A small contrastive image-text model, trained from scratch: encoder depths [2, 4, 2], 6700 steps.
Rows from block 2 of the text encoder, named by matrix and row number. Rows with one number belong to one attention dimension. Each number is 128 + 32 x the weight over its row's rms, rounded and kept within 0 to 255. All counts start at 0. Numbers have three digits each. After the name is the row's rms in percent of the matrix's.
# v: attention query, key and value (stacked) (text_encoder.blocks.2.attn.qkv.weight, 768x256, the v third), inputs 64-127
# proj: attention output (text_encoder.blocks.2.attn.proj.weight, 256x256, transposed), outputs 64-127
v.117 057:128131166179154157127126135176157128126128128122111128126187127157131154157132130106131000129120120056135120104135119140129123060103255124151131125109132131131058150148144050112131100215118204
proj.117 071:128118124129130128137099128115120123121147133131105099127208105178127128131119133085118146130129142132159125128118130119172121200120045128211113097130125122131123125149128139110138129142120136
v.118 084:130122134112204144131128128123120165136124191125119120129095128106129132158127128115130114127128143127129116128132149116128114128201187128129125117140128119124072128117119181127130241124128255
proj.118 092:123146121101149159128116135099112166128126065129132084120123130096115123132136126106122080118128182105126131122134148134139125142121171128112120110126109133123083082168150142133126058106153125
v.119 043:116149123139000122118174128127133100128128075137130133128176130157125110131128122146122120128126129128104144125123115127129132177159032126126140140125130132129163124146132048128128000129130119
proj.119 038:129123116184112099112153124145172110123131132123127132151159130184121134121129127164127154133125121120115128128121140117100137118167090125239158154131136125129162196098107138127127174163124237
v.120 097:129181128137100104127128129131133090119131081128138140127194128140127127000128128133128142129128114123128138127127105153128139126082099128129130133117128137129152132143129020128121127125127000
proj.120 101:145109136153117129130131107141129117131131130128110162131165121255144129110122133134128158134129095163131127137102127093128133065147042128164135078132135124130160158113088088123128216141082125
v.121 045:128128118139127209119165130139129096128127071140106128128125139145126072169128119183123130131126126141122147123124110128128109170127050128115138255125237164128122105129140140128128201138130130
proj.121 060:090118123156101073119155132169146067105126122127166127142069157098115127118125128132128128129113129127133129127122128121098137103131063124117131170125166129129180157121123184122130157131123128
v.122 037:082127122129110102135142122111137183130130177125179127130126125063131132114130129122128166126128145150128124142124201128129192133130132134127120047134067125128147133128109204131121133105128008
proj.122 034:136142133129170139127124120117118149200114126128137166128134135120139137154120126153140121128137119131119123146136112130126097140128136128123135211137121124130072127127144115136133099128133128
v.123 041:127111134130155129125112138234145129134124242126137130128128128117134180128128130099132121128128128126144105129129158129125132000063255133144122100134080129126004146125139241113129133189127190
proj.123 035:089103137081132159170130129102092158147136133135135121127131118125130112186125131093125127119142148128154126152127128136139126185120151128119108114128120127125098064160134128090132066135110143
v.124 054:149141128000069125155133127038115134127131058122223137127133121095127136049128129126130104127126124142127128144140098131128255174159112126109127128127126112132253132126110057133123094064126032
proj.124 056:237156128085202152128117128125128167128123088128109141120141067154150128109119140128128117124130112126106139118141130129135118128124126127094130094121107140128106118114131000161125112125145116
v.125 056:130129127128126128142127130139130114121125082136135142128178131143126123255130124153124132132123127130125132128124117130129205125128072126118135238105144187128205127133141117128128150134128076
proj.125 049:126114120173088069127142129171133115119126120131129129139102046110115127123107138136127126130120113131135123130121127101099130098128000105112135163129167127130195128087122159119121183137099134
v.126 084:129151133128138130128128130126128131125129122118123134127255124127128141000129130118129117128128126055129127123132050144128138128137194106140128111127127128128131138128116000127123049120122108
proj.126 104:174131129125146137127095111113127138127157139125000123123254129255134128123128136119125194129141130134127130127124152119174135157151133139215133044128092124126126133138114083129123133128128128
v.127 051:122138129214129093072118129133141102127142094130105127127156129179126118129127130131128132128134128054126129125129124127131037129128128125173134113128128133128109116133143073127128085128127128
proj.127 053:094125127138128119114125124127150079114137165123000115127192216236128133128145128123125205142127132129130129123116132126130136145163126137216128124132127119127147241135121132124127137130127255
v.128 065:127135129187090137127109103127131110126145127128139123128136139204102122167137124138126158122128129152123128128126132128131123126128087134085132088126187129127143130133169212133153131127137131
proj.128 087:115121123181077119128159132194128128129130121136135128136087090122128132255121129155127167126124091137119126139128112127107116107128080101112128176123177125133176108069128133127129164153124130
v.129 307:125127126127128125101127128107121090125128125128133128125127127109088123114128128126111122122129122128059128124127154128123141127062218121127129128120127163108089116096092053192080128128128083
proj.129 347:144129128149162106125151094128095128252131112129176127048130139131192136111163127161128129124175119127109136166124075129177128111144128167149171128177123130126063210127073128161189048184120120
v.130 045:118129116128124100128128123172122121126132118129151131139203128076121125113123131115128011128129124115128128101128044125126075099039127108136141133127141128127130085090126026129112132144129000
proj.130 051:194130118147113000132126111147128135147128027128122110121155122182174139088142107114126128128134134127128132127118142132151131145128125151143132034138136128128146160128127127130246133184128123
v.131 082:142128128111183153081130171015120132127125158126127141126117124086133132092126130127128108130128125127125127128128138128126138180129198124180125113128018122128106128108095085124074120128119119
proj.131 100:133134128113171139128107123062119153146129145125123128120192171195133155129135128126128124128152134127127122126123132138158135146131164163146140066141017130125042134147129113129122110107130121
v.132 045:132144128136255045104126127125116044123138115125185141127190122119085126126132128126131140125126102124064135117135128125126113105127139120199134061126124124128074138068125059129122131174128028
proj.132 048:234131129131130176135128080135125126182133043127101105096193129227186123120132124129114222124133137131121148126128128127156124156138126135161139042128114133123131155128116102130167134149130108
v.133 039:144135184134130157019134133048119118128127135126171128125126127199132128118128128130130229143128135128131128139124128126129136145133127151146123111123094095147154189134116142117129124080127138
proj.133 038:115133128113147144134126137106160131109131239121128153140130126119100141155121135137142125154124106128125093127141123136125124111122142105151128177123113126129111065126142067131000109099127132
v.134 059:132126128138000181161127122135137125131130032133065119130141133193128123204131124128126142118128137134146128127127130130126125129097106130051102211127225140127135119144160213132154135127139133
proj.134 084:093107126151097045131149140255126128126125178138153128130028115110123119128125129131128061121124117130134129134129122126103123105128086122091127219120177128130151116101130157121132140158117140
v.135 072:129126128127116143130129128120139130132128114130126122131102134142129129148128127143128160129131151149142128137127132131130115137184093143096128134129171134128189134182143255128179127114128255
proj.135 075:065128128142127113122136153163128121085131196129143140156086110054081120145118133139128120140107124129129116129132116115081129127128125090100119211118131124130152109126128144126085131117128136
v.136 040:126131170157128144105142145114127127126125132093125130127125110120145146108126129124133153139127127115128128130130127126141132135129146128187113087128050111132125178123098121125122125105123146
proj.136 042:142137114075136255134106137123129134112120140127118128121173145183123128180123127118125127128125128124131125105152134154136125198103149119136129099115116138124122096146137079129052112096133129
v.137 209:101128129128125127228128128147137194131127136128103127129121129140154129139128128128132133135128135129202128135129122128139130131160063131128125128137128091137150133150129186105153078130128174
proj.137 235:093128130122132125128100150123162118031117148127128130202125125120066113170119130118129128130101147128151124086130137127089128179109130090101106128095131126130135082132172133095071142056130155
v.138 083:119128120135046128134123129136132148126131084136114123129197130138127122174129127120127134116128127129142128127128130150128120112052112127078129145127237148121130121141149146129155134135129000
proj.138 085:109105130142099000128122116163134127126126153130139106132081128131128111127128128119128146116128149131146143124109125104119129014160087143120129179129169120128153148128116216097188147179122208
v.139 066:133134166132153147000139128127126018127129101121255134128127127128127126114129129129129198139130126120122128118128125123131127126136127137224128126126051115164166175103122118128098182110127112
proj.139 073:183144122065134255204133136195144153126145111125112133131178119182128156094122128119131120156133081131121101126141139136163129125130138117160124126127098132138129078113154000150057123109131100
v.140 075:126128128129179124080129155104121134127127201123134132126110116089130131057127132128129116136128127128126120141128113125127145186099174125179122056128024118128109129114107079122083140141111064
proj.140 097:142133130103152135128095128100131137129131132123119128124205162142129145129138128127133125131147131133127113126123129145161132145127151157157128040144089128128076138145132081129121101101130119
v.141 070:119128127150064144128149119151131122122135038131129124129147133145126123226130125125125135116128126128129128109128135154128069093108078128074133175122255150127135117137158167131148146130134090
proj.141 102:097117123143080107129137127212142127129120142133148123128041122156125126095128128125127144124126121129135132129123131121120130109146078129099129227129177127128176130108118210120159157247123133
v.142 081:135128123126135128152133127131099127126130112128146129127125126079127126122126128118125092128127123127119129086128114127108114122066244109130133136119129127128105124104123059131119158129128067
proj.142 097:255125126129125138135128114130097123166130063140128120120141128146174127043131121122128129120139139123125146132125132131144128141128129153133153094137129135118000235129127127129217092146121122
v.143 065:126132127129167110124127134126116163123128199126128137126117116093128132076127130124129087129128112113118127125129116125127134122000177116174127114128044118128108123075089041125067126141124000
proj.143 085:206134128100136138127090111100128144147129078121112123102200151236150134125135124117128131127134145127127131124120138138156129142126141162162131000137116128126098146144128110129131039121131124
v.144 384:128151129128133089138179128133128129126128123128127128128131128121133128141127128125130134066128130130143129123073128135128051128180124128127126128129180116128030127154128131098131172129128128
proj.144 362:126119072131133128130118119128127129139095129135110105128090129170127065129128128096042128126154225128147174126125136059128128133138129128122134125127123131093198127201119216098147133153121128
v.145 065:156128127109228124128128217091122141127119222126083131127109120089137133056125131127130108128128123129126121143128113128126144140125189125162122091129046128129074127120086060122083110203112106
proj.145 096:132131132110178128128089110064118142153130150123120127118196138128133128177129127126128123129137145128128128127123128132136134149126159156146146000139076129120081139169116116129126101104129125
v.146 049:143123134132133116136134127096127061128131073127145128128255129089128127142142129128130111131127127126123129119132129128130128124157128129155118133124114122132129140085132131130145132000128199
proj.146 038:169159122131124255160142129149114136138126011157124128121106105164137127118127127140111125127119119126104133133138128125128111128125107101130128131127131134128137124100137134150129151132145118
v.147 033:115126129128127199133000146255122132129119255133129115126126127113121142027126128134128181129129137133133126140128129136126132141130125132105127171123130115119125129247130143125132127125131134
proj.147 033:074118141129135111098127132109155128100146172103122132128131117000099129134122128103135129141128129136137127127118124129124132072060134128150121130127128116129122100137113128122048126038115128
v.148 060:130113123114121149178130128122131172134119166139101114131043133131133123128122128144126115134128162136140127141126128134121130164131112138091127186130195132129132125162132164127205112128129129
proj.148 068:098129133136139090119137150015145129108127126130159132130081070000110130135125128129133089138120125124128124129129113128067128111114127113101115236128152126128066105132145150132129121127126134
v.149 089:130129128125183115143128163121123136126125219127125130126124114110132129114126129121129132128128118131128117134128119128126129137127169121146125094129104127128000125116118038125110121223118057
proj.149 092:157108132121162125132073113071119128175119143121114117094169156149137116128139128108128128112139173128137136126117130130145131131130140164147163035135071131095072156178119125122149064129122127
v.150 064:155135131134255126118140141075122037128129170125237136125123125096128128030129129158130223134130127128088128127128122127128128131178158128228128038127075121136123155104119053126108126128127115
proj.150 078:220131133123144233157137131086128128134154107120101128128204128136139142125134127116125120152130109137123105130129121134157127140127133127167130069128095132128114129131141081144126117126121000
v.151 064:127129128129193161125128151127120112125128128115188143127129124077128131000127130127129093136129121122127128124129116123134119137128157123224127120128000119129127130101104065127039191128127155
proj.151 101:162143128089142167129111125122129136133131110122113128117189134207129135094131127123130127129135130127127128126130151134156142146128163142147129062132096131128121138136129076133088122101135113
v.152 057:127127127122182116128237137119125139127119152127127132128116125038145148121122131123130080129122127121129128128128127128127131139128152125171126137130071118129139125122088119122076123130127126
proj.152 066:141135130096166130120095108066128128147122140124123125119171136148130129047132119127128121133129155118129129123129135131137135167126164145145133100145044131112070140168129126130144106114133127
v.153 054:158126144122096176119134129137145133136124178132129126129000132198157131133124128149128190146127145137145127147118129133129139184178100150113126166129132112129138133173133220127137121123128171
proj.153 052:042118128129142101128132170122163128093128147127152160157075111000088134149115131141139065150117118129130104130141103138084128103112128094107116255128129126131122074127145133129087100122120133
v.154 043:149117125121128123130127130140124255129123189128000131128033128121150126127123137115128000129127135125128127130128127128123150171103152123130121132131113145129120069126090115124122088121127143
proj.154 044:116143128106142052121118123019122173133112134130134129110138137120128160146127106123131110129129145101125127129132131148128121186090159134048127100128120130114092099167127129139165105231137138
v.155 035:252072127110145143146131121156137124135117046138127128131106138149135126134127125125114063127122133141140132134126138159124146162134118132078129167134132155129128123128129147128147068151131129
proj.155 042:109132129131127118131155130132118178129091120140255128125069114106129125127118126128127125124128124118123130132135137129086132137246125126090129255124131152124130119129121145138134145182130130
v.156 082:104145144132114134125128130137145130129127132127110128129138129160138129132128128131134158137127130128174129132124136128156127115178019133150126128143131130130138148146132178124140132134128168
proj.156 086:000126128119130119129107129137124137077122229115128130153123128122053119131110134117128128142119137130164107118128127120111130116128133100099100128127127122129226047145128129097062127061126133
v.157 055:139127129123186096145135127125124075127128128123166129127184125109128130123126129127131108128128127122127128118131127119126130128220138128195125124128058113135125156108114121127127138056127255
proj.157 046:164159125096144255140137130046122128147134056137112129121151137142158128124131128105117119128131128118092137126152143129182109236099172118157132090119086151125056122148129095174104124107145124
v.158 057:102127128168121114134128119159129126124143087127149128138251131019101126123133128122127059111129120102122131098135146125128122075000126118125132124122131152126151126102139106130118162126129121
proj.158 061:177141123128098156127128119162128121138134097138117103119152140255130140058137117123115172127128124128128129127120156128145130130237113143151130131135142127140151151114123122130130177214139121
v.159 050:128126128146124128174129122144132117128139048129141128130255139069105097143131125127125075110128120128122129034134129128128111088126121120112141135126185143127136119122152120136134149128129181
proj.159 060:149123116141090140149151127203116117151117063146127112112098117200162120000136119123112135107128124128129146140126140127130129217145096128119132147129152142126157154106124234127226156175121122
v.160 055:129131128088255118128130138116126136128120167121145130127112114155151128112123129128130193144127127143129128136128127128127131151255158128162126120139069115130081142128092124125116119161119170
proj.160 065:129134134092069231120113128081129125125124149116117138123145139124129113146128134115130125127129166118127135116134132128129129179125171131132129080122067132116098129175128117127108107109139104
v.161 058:130135158128111178060128128126140127134128129128129126128132130255144131135131126140128255136127131134129128144115130125133137139237104147115126131128131126129129145152135206129135131125128198
proj.161 052:043114129103132176129131165220153130097128234118141157145091126050071127159108145141137127135119114135135111130146095131103126093125127095107128153111136128129255013117135108125029113018129136
v.162 077:131149131124255133091134131114125063131125166123238131127065125097130129060124129144130255142129128128128128144110122118129105146181149141201126089128082102133127156118109097125126141129127121
proj.162 067:200129128111163175152129137101133123120151137110120160130215091094128137128121130127132103158129118143126106127136123159136128128128140097150127100125099131127106126140155000135066100053127038
v.163 085:137092133084227127129128132113126133137115209127101129128105122114144130054124129128129120151128133139129128137128121114127145153170255128165124131138055114129123137126084083125122111128126255
proj.163 125:147139131118247138126127132018123115128129124125120136125177131021127129142126129128128080131129133121122128127138129146128130147080169126147127034127081144126051120157130085140079108016132126
v.164 461:124110119127076135127110129119128124128128126128123128126125128149128087127128128127128104128129124076119128128184060128128141123090096126124128128127078128127144128119126127128126083127118114
proj.164 421:128128255127120128128137128139131119127135127085139201128160170112186155126141128129251128128100085128121128128133128160129128126124127134188128133127154128171131134095128128140162128128130128
v.165 092:130129131116171135128175128127187095128127128110150133128126126092131132118125130128130120153128127122130128127129127122139054128164136128223128129133000110134185180106114120126083139128127149
proj.165 139:156143127090150191143118129110130129123128119124113128129153143175119129113128128116130126133128129123127126120131155132132138144129149126141125102127073132128112108135138072130093119090139114
v.166 125:181127129134127148110123121137129127132129192128132127129069129151128131128140127144128140130128141133122130136125130128130196141097125142127128129128129138133186131134131130128133102128129156
proj.166 122:114136128129128162126149136033115185121144128128165134139122062000117174187107128160127112147124066138113085138130104140113125108096118083121116149129135115147126067090131036143101126092127131
v.167 069:138129129111255122102134134117120093130125191118196132126115124093128136062126129147130180149128127128122128128128125126127130138198178128204143005128016104131097150094105087126113121129125130
proj.167 096:228136132117165255138128128026123125128134129116098139128200129139133129140131128124128126139129131126120125125131129132148131155128153128161129068126070134127103131153133087145120115112130021
v.168 054:107125085132127084141130124135129148122128119130131128139155129001093127124126129113127073110121121120122128079142126130123110117000128115127134130126148128124124105084128111130111115132130000
proj.168 054:166127127126244137123126086134128126153130052133131097125140129166166138101154114125128160129138131118116128127100152130156135128132129169156130132159127124127060187128115138130227139228126120
v.169 083:140119128124142151128129113130122117128130127143150129128127154119125127109131128130124080126128128124070144109127126124127152124125245128136137136119083126139168128073097096130127130100134125
proj.169 081:178162122126128160143163143128136130135135071137129127114129109129169174115126118143123107128128092116088121141151128146146120133113128126135135120126126144128119111106146074189128123122138120
v.170 110:133128131128214160094128128118126122130128168125135133127040119121129131072128128138129124140128129128126127137128123112130245139155155132161126118130022121130129139118110090126120120128126228
proj.170 133:132141130110153191131128155066130127121140126122098142128247128101127148135121129138132104134130110129117110132137125157132129132117146118161122072127103128140112103127142008144038112026133106
v.171 065:000129129134000134129128083133141153130140058129123124129162131152127128193131126128128160128128255130139128128128129128131145064127089130065128129127175129127144128145166176134149135125128165
proj.171 066:103104127147083121130128144255149090088135114132136130139030120118105116136127129136129132128123120139144128129126122122116113139128095103111087195125210124137170124106138149106128135157125143
v.172 067:134129129133000206128184120093137118132131000131138124131102144156128124226129126133126145128128143132149128127127130130129067129125060133094133178128240128128198128175157167132148162128137133
proj.172 109:107105124143095108133140143255133118118126137132144132137060097102124128124121129129128127128120102130139126133127121126091128108129091107098127230124168128130192120096132145119129133148115128
v.173 068:117138125128131112122120147142125136118128154127084129128097120111125138128126129106128120118128079123132128124128134125127085119091133114138130122132125127126089118128120126127121127184128070
proj.173 058:119123122113125102083066067127128121158128255114105105115172139255127126106143125110128153125130163129139137118092147117135145106143123182136175074155107108121128161141096146110138126149129125
v.174 061:152130130119253135116131133103126128141121236127211129126087126212130129074125129157129215150129145141110127170116115129128135184139156142162124109133119091131108135128106109125133103130127128
proj.174 058:125127131129156127138142138083123128124134114111132155128132127000125126147122133128128084134128116137125124135141104141122125126052140102140125121119112141124099114135148079134108086088115126
v.175 043:126133148123123140125106129131128134128124138126025126128063117255128124151126127117126151118125128130201128136128147128142138136149130128034129128132144143124107120214128197127136133133128161
proj.175 054:000127132135128077098118130137130128117129255117134135129100140096103103160128133123136144123125159127137147121129128125113128092128133127123132219118129130119183118143116158114081134128130152
v.176 046:138111122117092138181118127185131168129126167133010126133078131163128128122125127130123122125122129134134128143125132131123135150023126127059129190130233130112123087158137138128129123162129052
proj.176 044:103106132139123047071125125128154126127120192128143127127121162123128128130130125139136129122128132129140127130125059133116134053127115148125127155129138126127122130137106171116157129145120132
v.177 066:120126119127161099125124195120122150123121166127113129128105122096128128118125132117128093122128124125122121128128123130126128188097145117141119121130114129122059105126105104122122108152126011
proj.177 061:124128129124161115084079086060123172157128145125133111117170163138137131132143125127129126128151164128132129125100134134151138041128148190144139044163068118116058154151118131125132104125128129
v.178 055:128137133136255114096129134115110100124132120124192143126145122090107126092129128125130113128128110106099129118133113125127117148128138120203129098127078121128120135063123025128077133142127000
proj.178 062:251132124115132177143125100133127138174128072128103115097198129217175132099131125121120154125131134135126135126125129134155128155138127145157135018131114135128128147128126097130157126133129103
v.179 039:054130125137087210124113123140131131113128066105112120129127124130124129109140126120123169103127091122138128119128143126163127104043091126091134111131106131120188121152135219129123188126130171
proj.179 048:000128125128106106105125129241158124104133255127152129128126142255117129132131129131132161123131127126130127111127143130131137132129128137125137129128137128130156124123124137123109158122145138
v.180 061:121127127123123156127133126124124255128115146128125131128131127000133127091122139128130024153128133054129128125128125126127181136008205126148127146129030129130200120085097108120107124124127111
proj.180 056:142163127053154129121114121000132128115115054122128129115156128129095170129126117127132118136128134111121123118128152149137128119142170130134121100139113116129049128162133108149104113059144128
v.181 045:137127129128255090138124126101117041125128131123133133126116124093128127121128129126127076127128124122107128124137127127124242126138167124184128089128086128130076124059120040127104047132127120
proj.181 051:171169127127144166141132114114093148180128109143255122108174130146209129119131125126116123122134131123109136133138134133173125179128140136144134076125093141121108131139127107163150128126132117
v.182 086:108128128133026136129125108174137124130131053132127127131104133204126127249130127129128157121128129130129128128128143128129074098142044132079130147128255139128147127229162175131156134128134162
proj.182 132:106113126143079117128140134215127098114130152130136128153060094101115116128122129129127130128110124132137129129127119119101124114128088101104125255121195128133215120109128163117130145152119134
v.183 045:163131129111141083121125128111123152128114252128088129128107114127129128131124129135131146129127145132128132144126156128127163177209166128130126000130119141129111126132103130120134107136128147
proj.183 051:097129146130176105111105122054115140125131255120056132133140141016113126233121129144130121137126142129127124127129114128118125149109157116129128075128097122112077106168124130127128105099129144
v.184 075:124099124125095077173123115145130179128129059143074122129166132122125111223129127117126083109128128129128133116128140135126139107116119120047132155127197134127128108134140156133145129126130132
proj.184 078:072132123176105119127138121152119127144112104150139103121048126154147108125136121124112139100122143111125175128124130110122127130168118130111141171128146130128140199118111238126216149235130131
v.185 107:137129131117218127133039141104128108129118162127096128115110121126140129095127128129129141149127136135149129139129128129132139128204138129143123090132104129130131135146121129088133060129127163
proj.185 113:118127145122172128128104128042122131115127138119113142162255126059100100144096136127128122134104136130138127121128125121092131182095145101130119005124109128129113123152126111118114123053127129
v.186 046:124127126123128114255106127120125181127125255128085128128036115180123126081117133128129034129129133128136126133125132124123061131125130117129127125133153079119089107138116118126128108135128122
proj.186 038:187128129129138063043127128037133083129124153117120127129182192040131137135153113105132128129129146116129131123126129136129129140121148151158127115127121127123000147160125147128155118122128132
v.187 275:198128128143121149099126197127112141130129138128123127130131129163128130145134128132128175129128139134126141153128171129129174133132255136124129128129221174150128128158130141146173116140128137
proj.187 276:094127128155128117132128133117113172118133127128195123129122036084115128182093128128115104136120113128128122134124024125111095080058057058121125119128136124128217079128128088135120123127108139
v.188 350:148136150130199125137165127136129135129128134127135128133143129129129133130128127130129158118125135212145128153029185125128112137196140134137128128130225129132033128138137131128138227134129148
proj.188 277:127128020126137128129118129120118142128103127130079116127069060129097059131114128128000127128127180128128148129127128098124127121128102112097128121128109129066174097154125127118128128128124128
v.189 061:084131127130043086129135117181143149122128128131101104130128130169127129255128124128127144120128130135137130130128169135129085083126097128067128158128230133122133124168141225129184129130130138
proj.189 071:036110130143115088085116115131144127121126196131144130146073130100078116151126130145133136128126136129138132121114128115115130099129119125108124197134156099131137124115121183097134134134127146
v.190 049:113130128138157101091126128123116126122130128115127138124157120085127136110134130119127082122128121117103125125130124119130252114111169115173124075127000127127096124076114038126084127131127117
proj.190 062:165137128121132149127119107107110162156131121129113128097184149243153139129132127133128133117152131127109131127130130139176126163128139159158136000139113124127097144128128110130128126124140128
v.191 054:171141134135244035126123128126107112122139125123153141126170123250105127179135126122130133116127084124083137121130137124127117090122143117156135092125126125128079135103126085131122138148128000
proj.191 059:230131128131119161138128094191113150168133169127095115092171129224182120116133123124116180116128141128124154127129129120151122149130123135141173046121126133124186142127112109128164145160128119
v.192 049:132129125128145128128126113128123118128127187129255149130122127237120127116123130126130140128129121116126133128132255126125130123128146136194133121131118105138160124122111120147115159109128003
proj.192 041:145155113079123154106130117132128126134129140109110139126132112208141137111130113120128143126122129089117136125128169124147137022103163129124137121124111134112115000147121114150126140069134122
v.193 046:127129123127140121130105107125125157128126221130113133132125129169114128128124128128127197127129126116120132128133139127126132128125172126154136112133117173132141122130106106142094129094133114
proj.193 052:127154127089128128078118110126112143136125148120114136125130124187130131125130121105131158122127149082125138120123178115135140128111178128118133109129112127115115057185075127140129157094142139
v.194 332:162136137131131148170154127127128130131154146126135128135152129176128131128148125135130127129126128130128087152128185128129155163129154146133127129103134128126127147128255128138131156178128128
proj.194 274:128128128102130111128099129128104205127120126128134096096076105081111128129100126128108110131124124131133107131120072144120124099125109110106104128132128121111121069129128055127116115098125129
v.195 053:151100113120096165127130126157129129124128090134153122130105130167118128131130127117117129119133132129127128122132129132130127136127127128101132134110138145128146125111145137129126129091131127
proj.195 058:099135131170114127108182136138156162125140000127138135131077132000127141108149133126138142126129107116109131137123143123129132118152128128119127183131132124128161128106126146147128174146138122
v.196 043:120119114117086095124121127120128129127122219129000096132131136154123130144128126130123168120128131138126127131127108129129149114124151128058143127130130144120128122155130194119138110125129141
proj.196 046:010123135174127073101137121118132115128169169127123124160128144077112128151143139139129157129130136126128127144108134101127152127136114134125133043141129107128128139144112173122122163129121162
v.197 043:139148133131170137131129130126128126128129137126255150126127126108128126076126130126134202136128106125126129129131173128123116121124150126255127119134123128137009132133097069147110255132126118
proj.197 039:255130129115142181141100108127070146152127139116126130108180065169146115116123122112109128128128150125130134126129134124160128140130141120134130024120098137115121130173117097129135117115128105
v.198 033:152145138172155044126128134119125089127131199124102129124154128000130128117144128136137158129126131159113128132121125128127145119100137129140116132127130127124235150157113174123137189181130126
proj.198 042:138123140129129121136117115125134102124153232130124118130121128175122127167117123161120127140129126154134107128131105131128123133127020130122119064130134127132000159127128132114131111132129127
v.199 032:131117122128081126133123056151119163128128137130053129130101126253113126127125128119125147117132125107125129128141150125132184125127149127123134116128123137126144118116138121139114078090128127
proj.199 028:132180128094110176086128111133124144132127133127121129122197131255129142120139119057134160122110129085110139122118178128140133135105163140148128069130125124126130044142110121159128171087162141
v.200 048:124100117126019122111091118163128167119128115140131106130099132191124130136130126128115103117128144128126128128127000129130135131106071128066134132128179133128142123114143145131132082114130132
proj.200 048:064132130162093099073159143140150183121113084127145130127094173023128131132139130131135143109128119112114129139125141127112128140124131133115130162128153128129148106102118155140124168135129156
v.201 038:121134135128132128123132145104129128127131087125112116124131126000146128131138128128130088131127132137130119127123050128129175129136119128069112129124058123120113135130138146103150130156124227
proj.201 035:139117140157141127149126149120138118116131093145127119130146144032124123144126133148128105136141117174129118128136072147127112197190099128145119123128136129151124255100147130120139095165128126
v.202 037:147133130125132142128143134132140120126128072129177129125121125050129124127130129128130062128128139134129128121124125128128119110130119129124112149124139111124120133127134140127129157149130090
proj.202 036:130121130184137138176151141129147130121128111139190131132099124037135128122130134146131090133128119144124127127140102141131125127166101128129124225123133130142139207098163128130214108162128027
v.203 051:128158140140229110127139137000126111127133125109181137125181126000133125083132130128139120136127079132128128128128207127128128127133126128182113065127096122126097136133120124122130135156125137
proj.203 057:230125128127163154146104109114113087128142132131087117127185129113128125130126128137114158138131134158131124118131093134138122148142113132157125080128109128128115209128136105117149090151129105
v.204 031:131106128087069142170131128125123167135120152122123127128044129255129119125124127126125139133126130127128128140129128130130121132128132128118137124130130140139094118136129084129104099110124141
proj.204 033:115126136106121118136132158129114207128095117129140141125138147000129120139128128057133124117110122129133128133128137132096128194095137111120118120118129134124121058147128134130131131099124148
v.205 045:105151139137175115127131143060128101127132160098135132123152126027142127127135130128135115137124112140129123131127135128128128129131125128155115098127102111125095138132127127123138181164119140
proj.205 046:193121134138156154159112129121120112121124120134082117121183131103133126175125128138113101137133131184130123120138077144132112142144098129158120094123125129130118214115151107119198083155127099
v.206 084:067129128190109000126127132102132137125127148114000114128160127071128125156129127132129155129127128128131128128129084141128133133107128126129128132129128148128120130145129190115133117148129156
proj.206 055:097120137130164150112074073098147083128174245129118125155152129123097120190129128168130181139137148134133123122119128122128134148156136148173130087153117089131126255137093172092128129165128146
v.207 039:132155133175167128051130138125121096125133070125155137123137126000138127126135128128140116131126128147128125126123128127128150127095121129141107131126128112123110139128128129116136128159128085
proj.207 040:238110128150142150150123122123146100127129122137057117130139127107128125128112127153119106132131126164129121127136074135135115131145093128144128125126128129134124208106149118118148099192124102
v.208 034:139133139133150114118131139057123113128133121123131128128134128122146133042137128128132117137126143141133124152114120128130120208145040130119113033126129121128104137110133129125153132160127149
proj.208 027:131106127146149134169125168122135134118110073141130128124128167059126123147082128154119075136125108188131106138142058146115106134131097105139111128126133134155115187029158120113101045147123117
v.209 039:120100118103117128132119109148130132128124161138071126132102127150114128140118129128123131121142123102126132110134129128128127127148132127117139161129111134128255116107122127132104133080128119
proj.209 036:065161128066112115063134106129128125124139141113164129135120088185106141109150130122144160122129128065105135120119195115140153113112165147113133130134127119121144088145107132159080176000154145
v.210 049:168136140128136138128162140096129117127131112123127132125129120039144128127129129128131105152128128152130123126128124129129128109138124128138116129125127106126076135093127125127132129150122161
proj.210 036:187121128115172255242120154099138078116134063166110127127214129061135129126128134133126076142134123179129115123154073163161115162140103120202117118124125141153106216114170095121126054141128087
v.211 034:113115126110117133130152126154152144130120137134151116130151133155128132150121122137123085128125130135130127125126109138128189108131128131060130206131104123128160123128138193127128160123129128
proj.211 024:033126130135125097139141139133146000121126120131153130141008125000129128120149130130133108129123122128130132132130129125120162122138131131113125238129129132149132133125130136133132128139124126
v.212 330:117071127134128111121107129255181086128128128128128126128119128063125128129128128126128152127128128129125135128128128128128128082131130128126129130145139128255129128129040136128128132125128140
proj.212 252:075129128137115133128141128140132123128202128129118148144126124168134125126129132131128134126125128081117146128140131095130129162130124121130132133113130139139174131118127173134129145171128128
v.213 032:179144144138158119090128133050111109125142093122123130120127126118135129115142129122135147128130128130124125127122126116131129126132134129141117058124127119118089147115132120122132158161127166
proj.213 040:158125128165135139137128142120128131126141124132100128124198131129123130139130128133109132134131122157124114128131097131141104132133112122156129057126126128129126170104147119124135115150127125
v.214 042:123140126138131132129000129127108126126129184127104140128130131230118120054127132120131150117128102107116132132144131127127142119124151119191135068131110168134136116203093092145092201109125152
proj.214 048:119137128112127114104108103128042210134131164106123128121191128209129128115128126121119180122129133124127130128106148106141137128121147126122128027129124123121138120153091120130117152074129143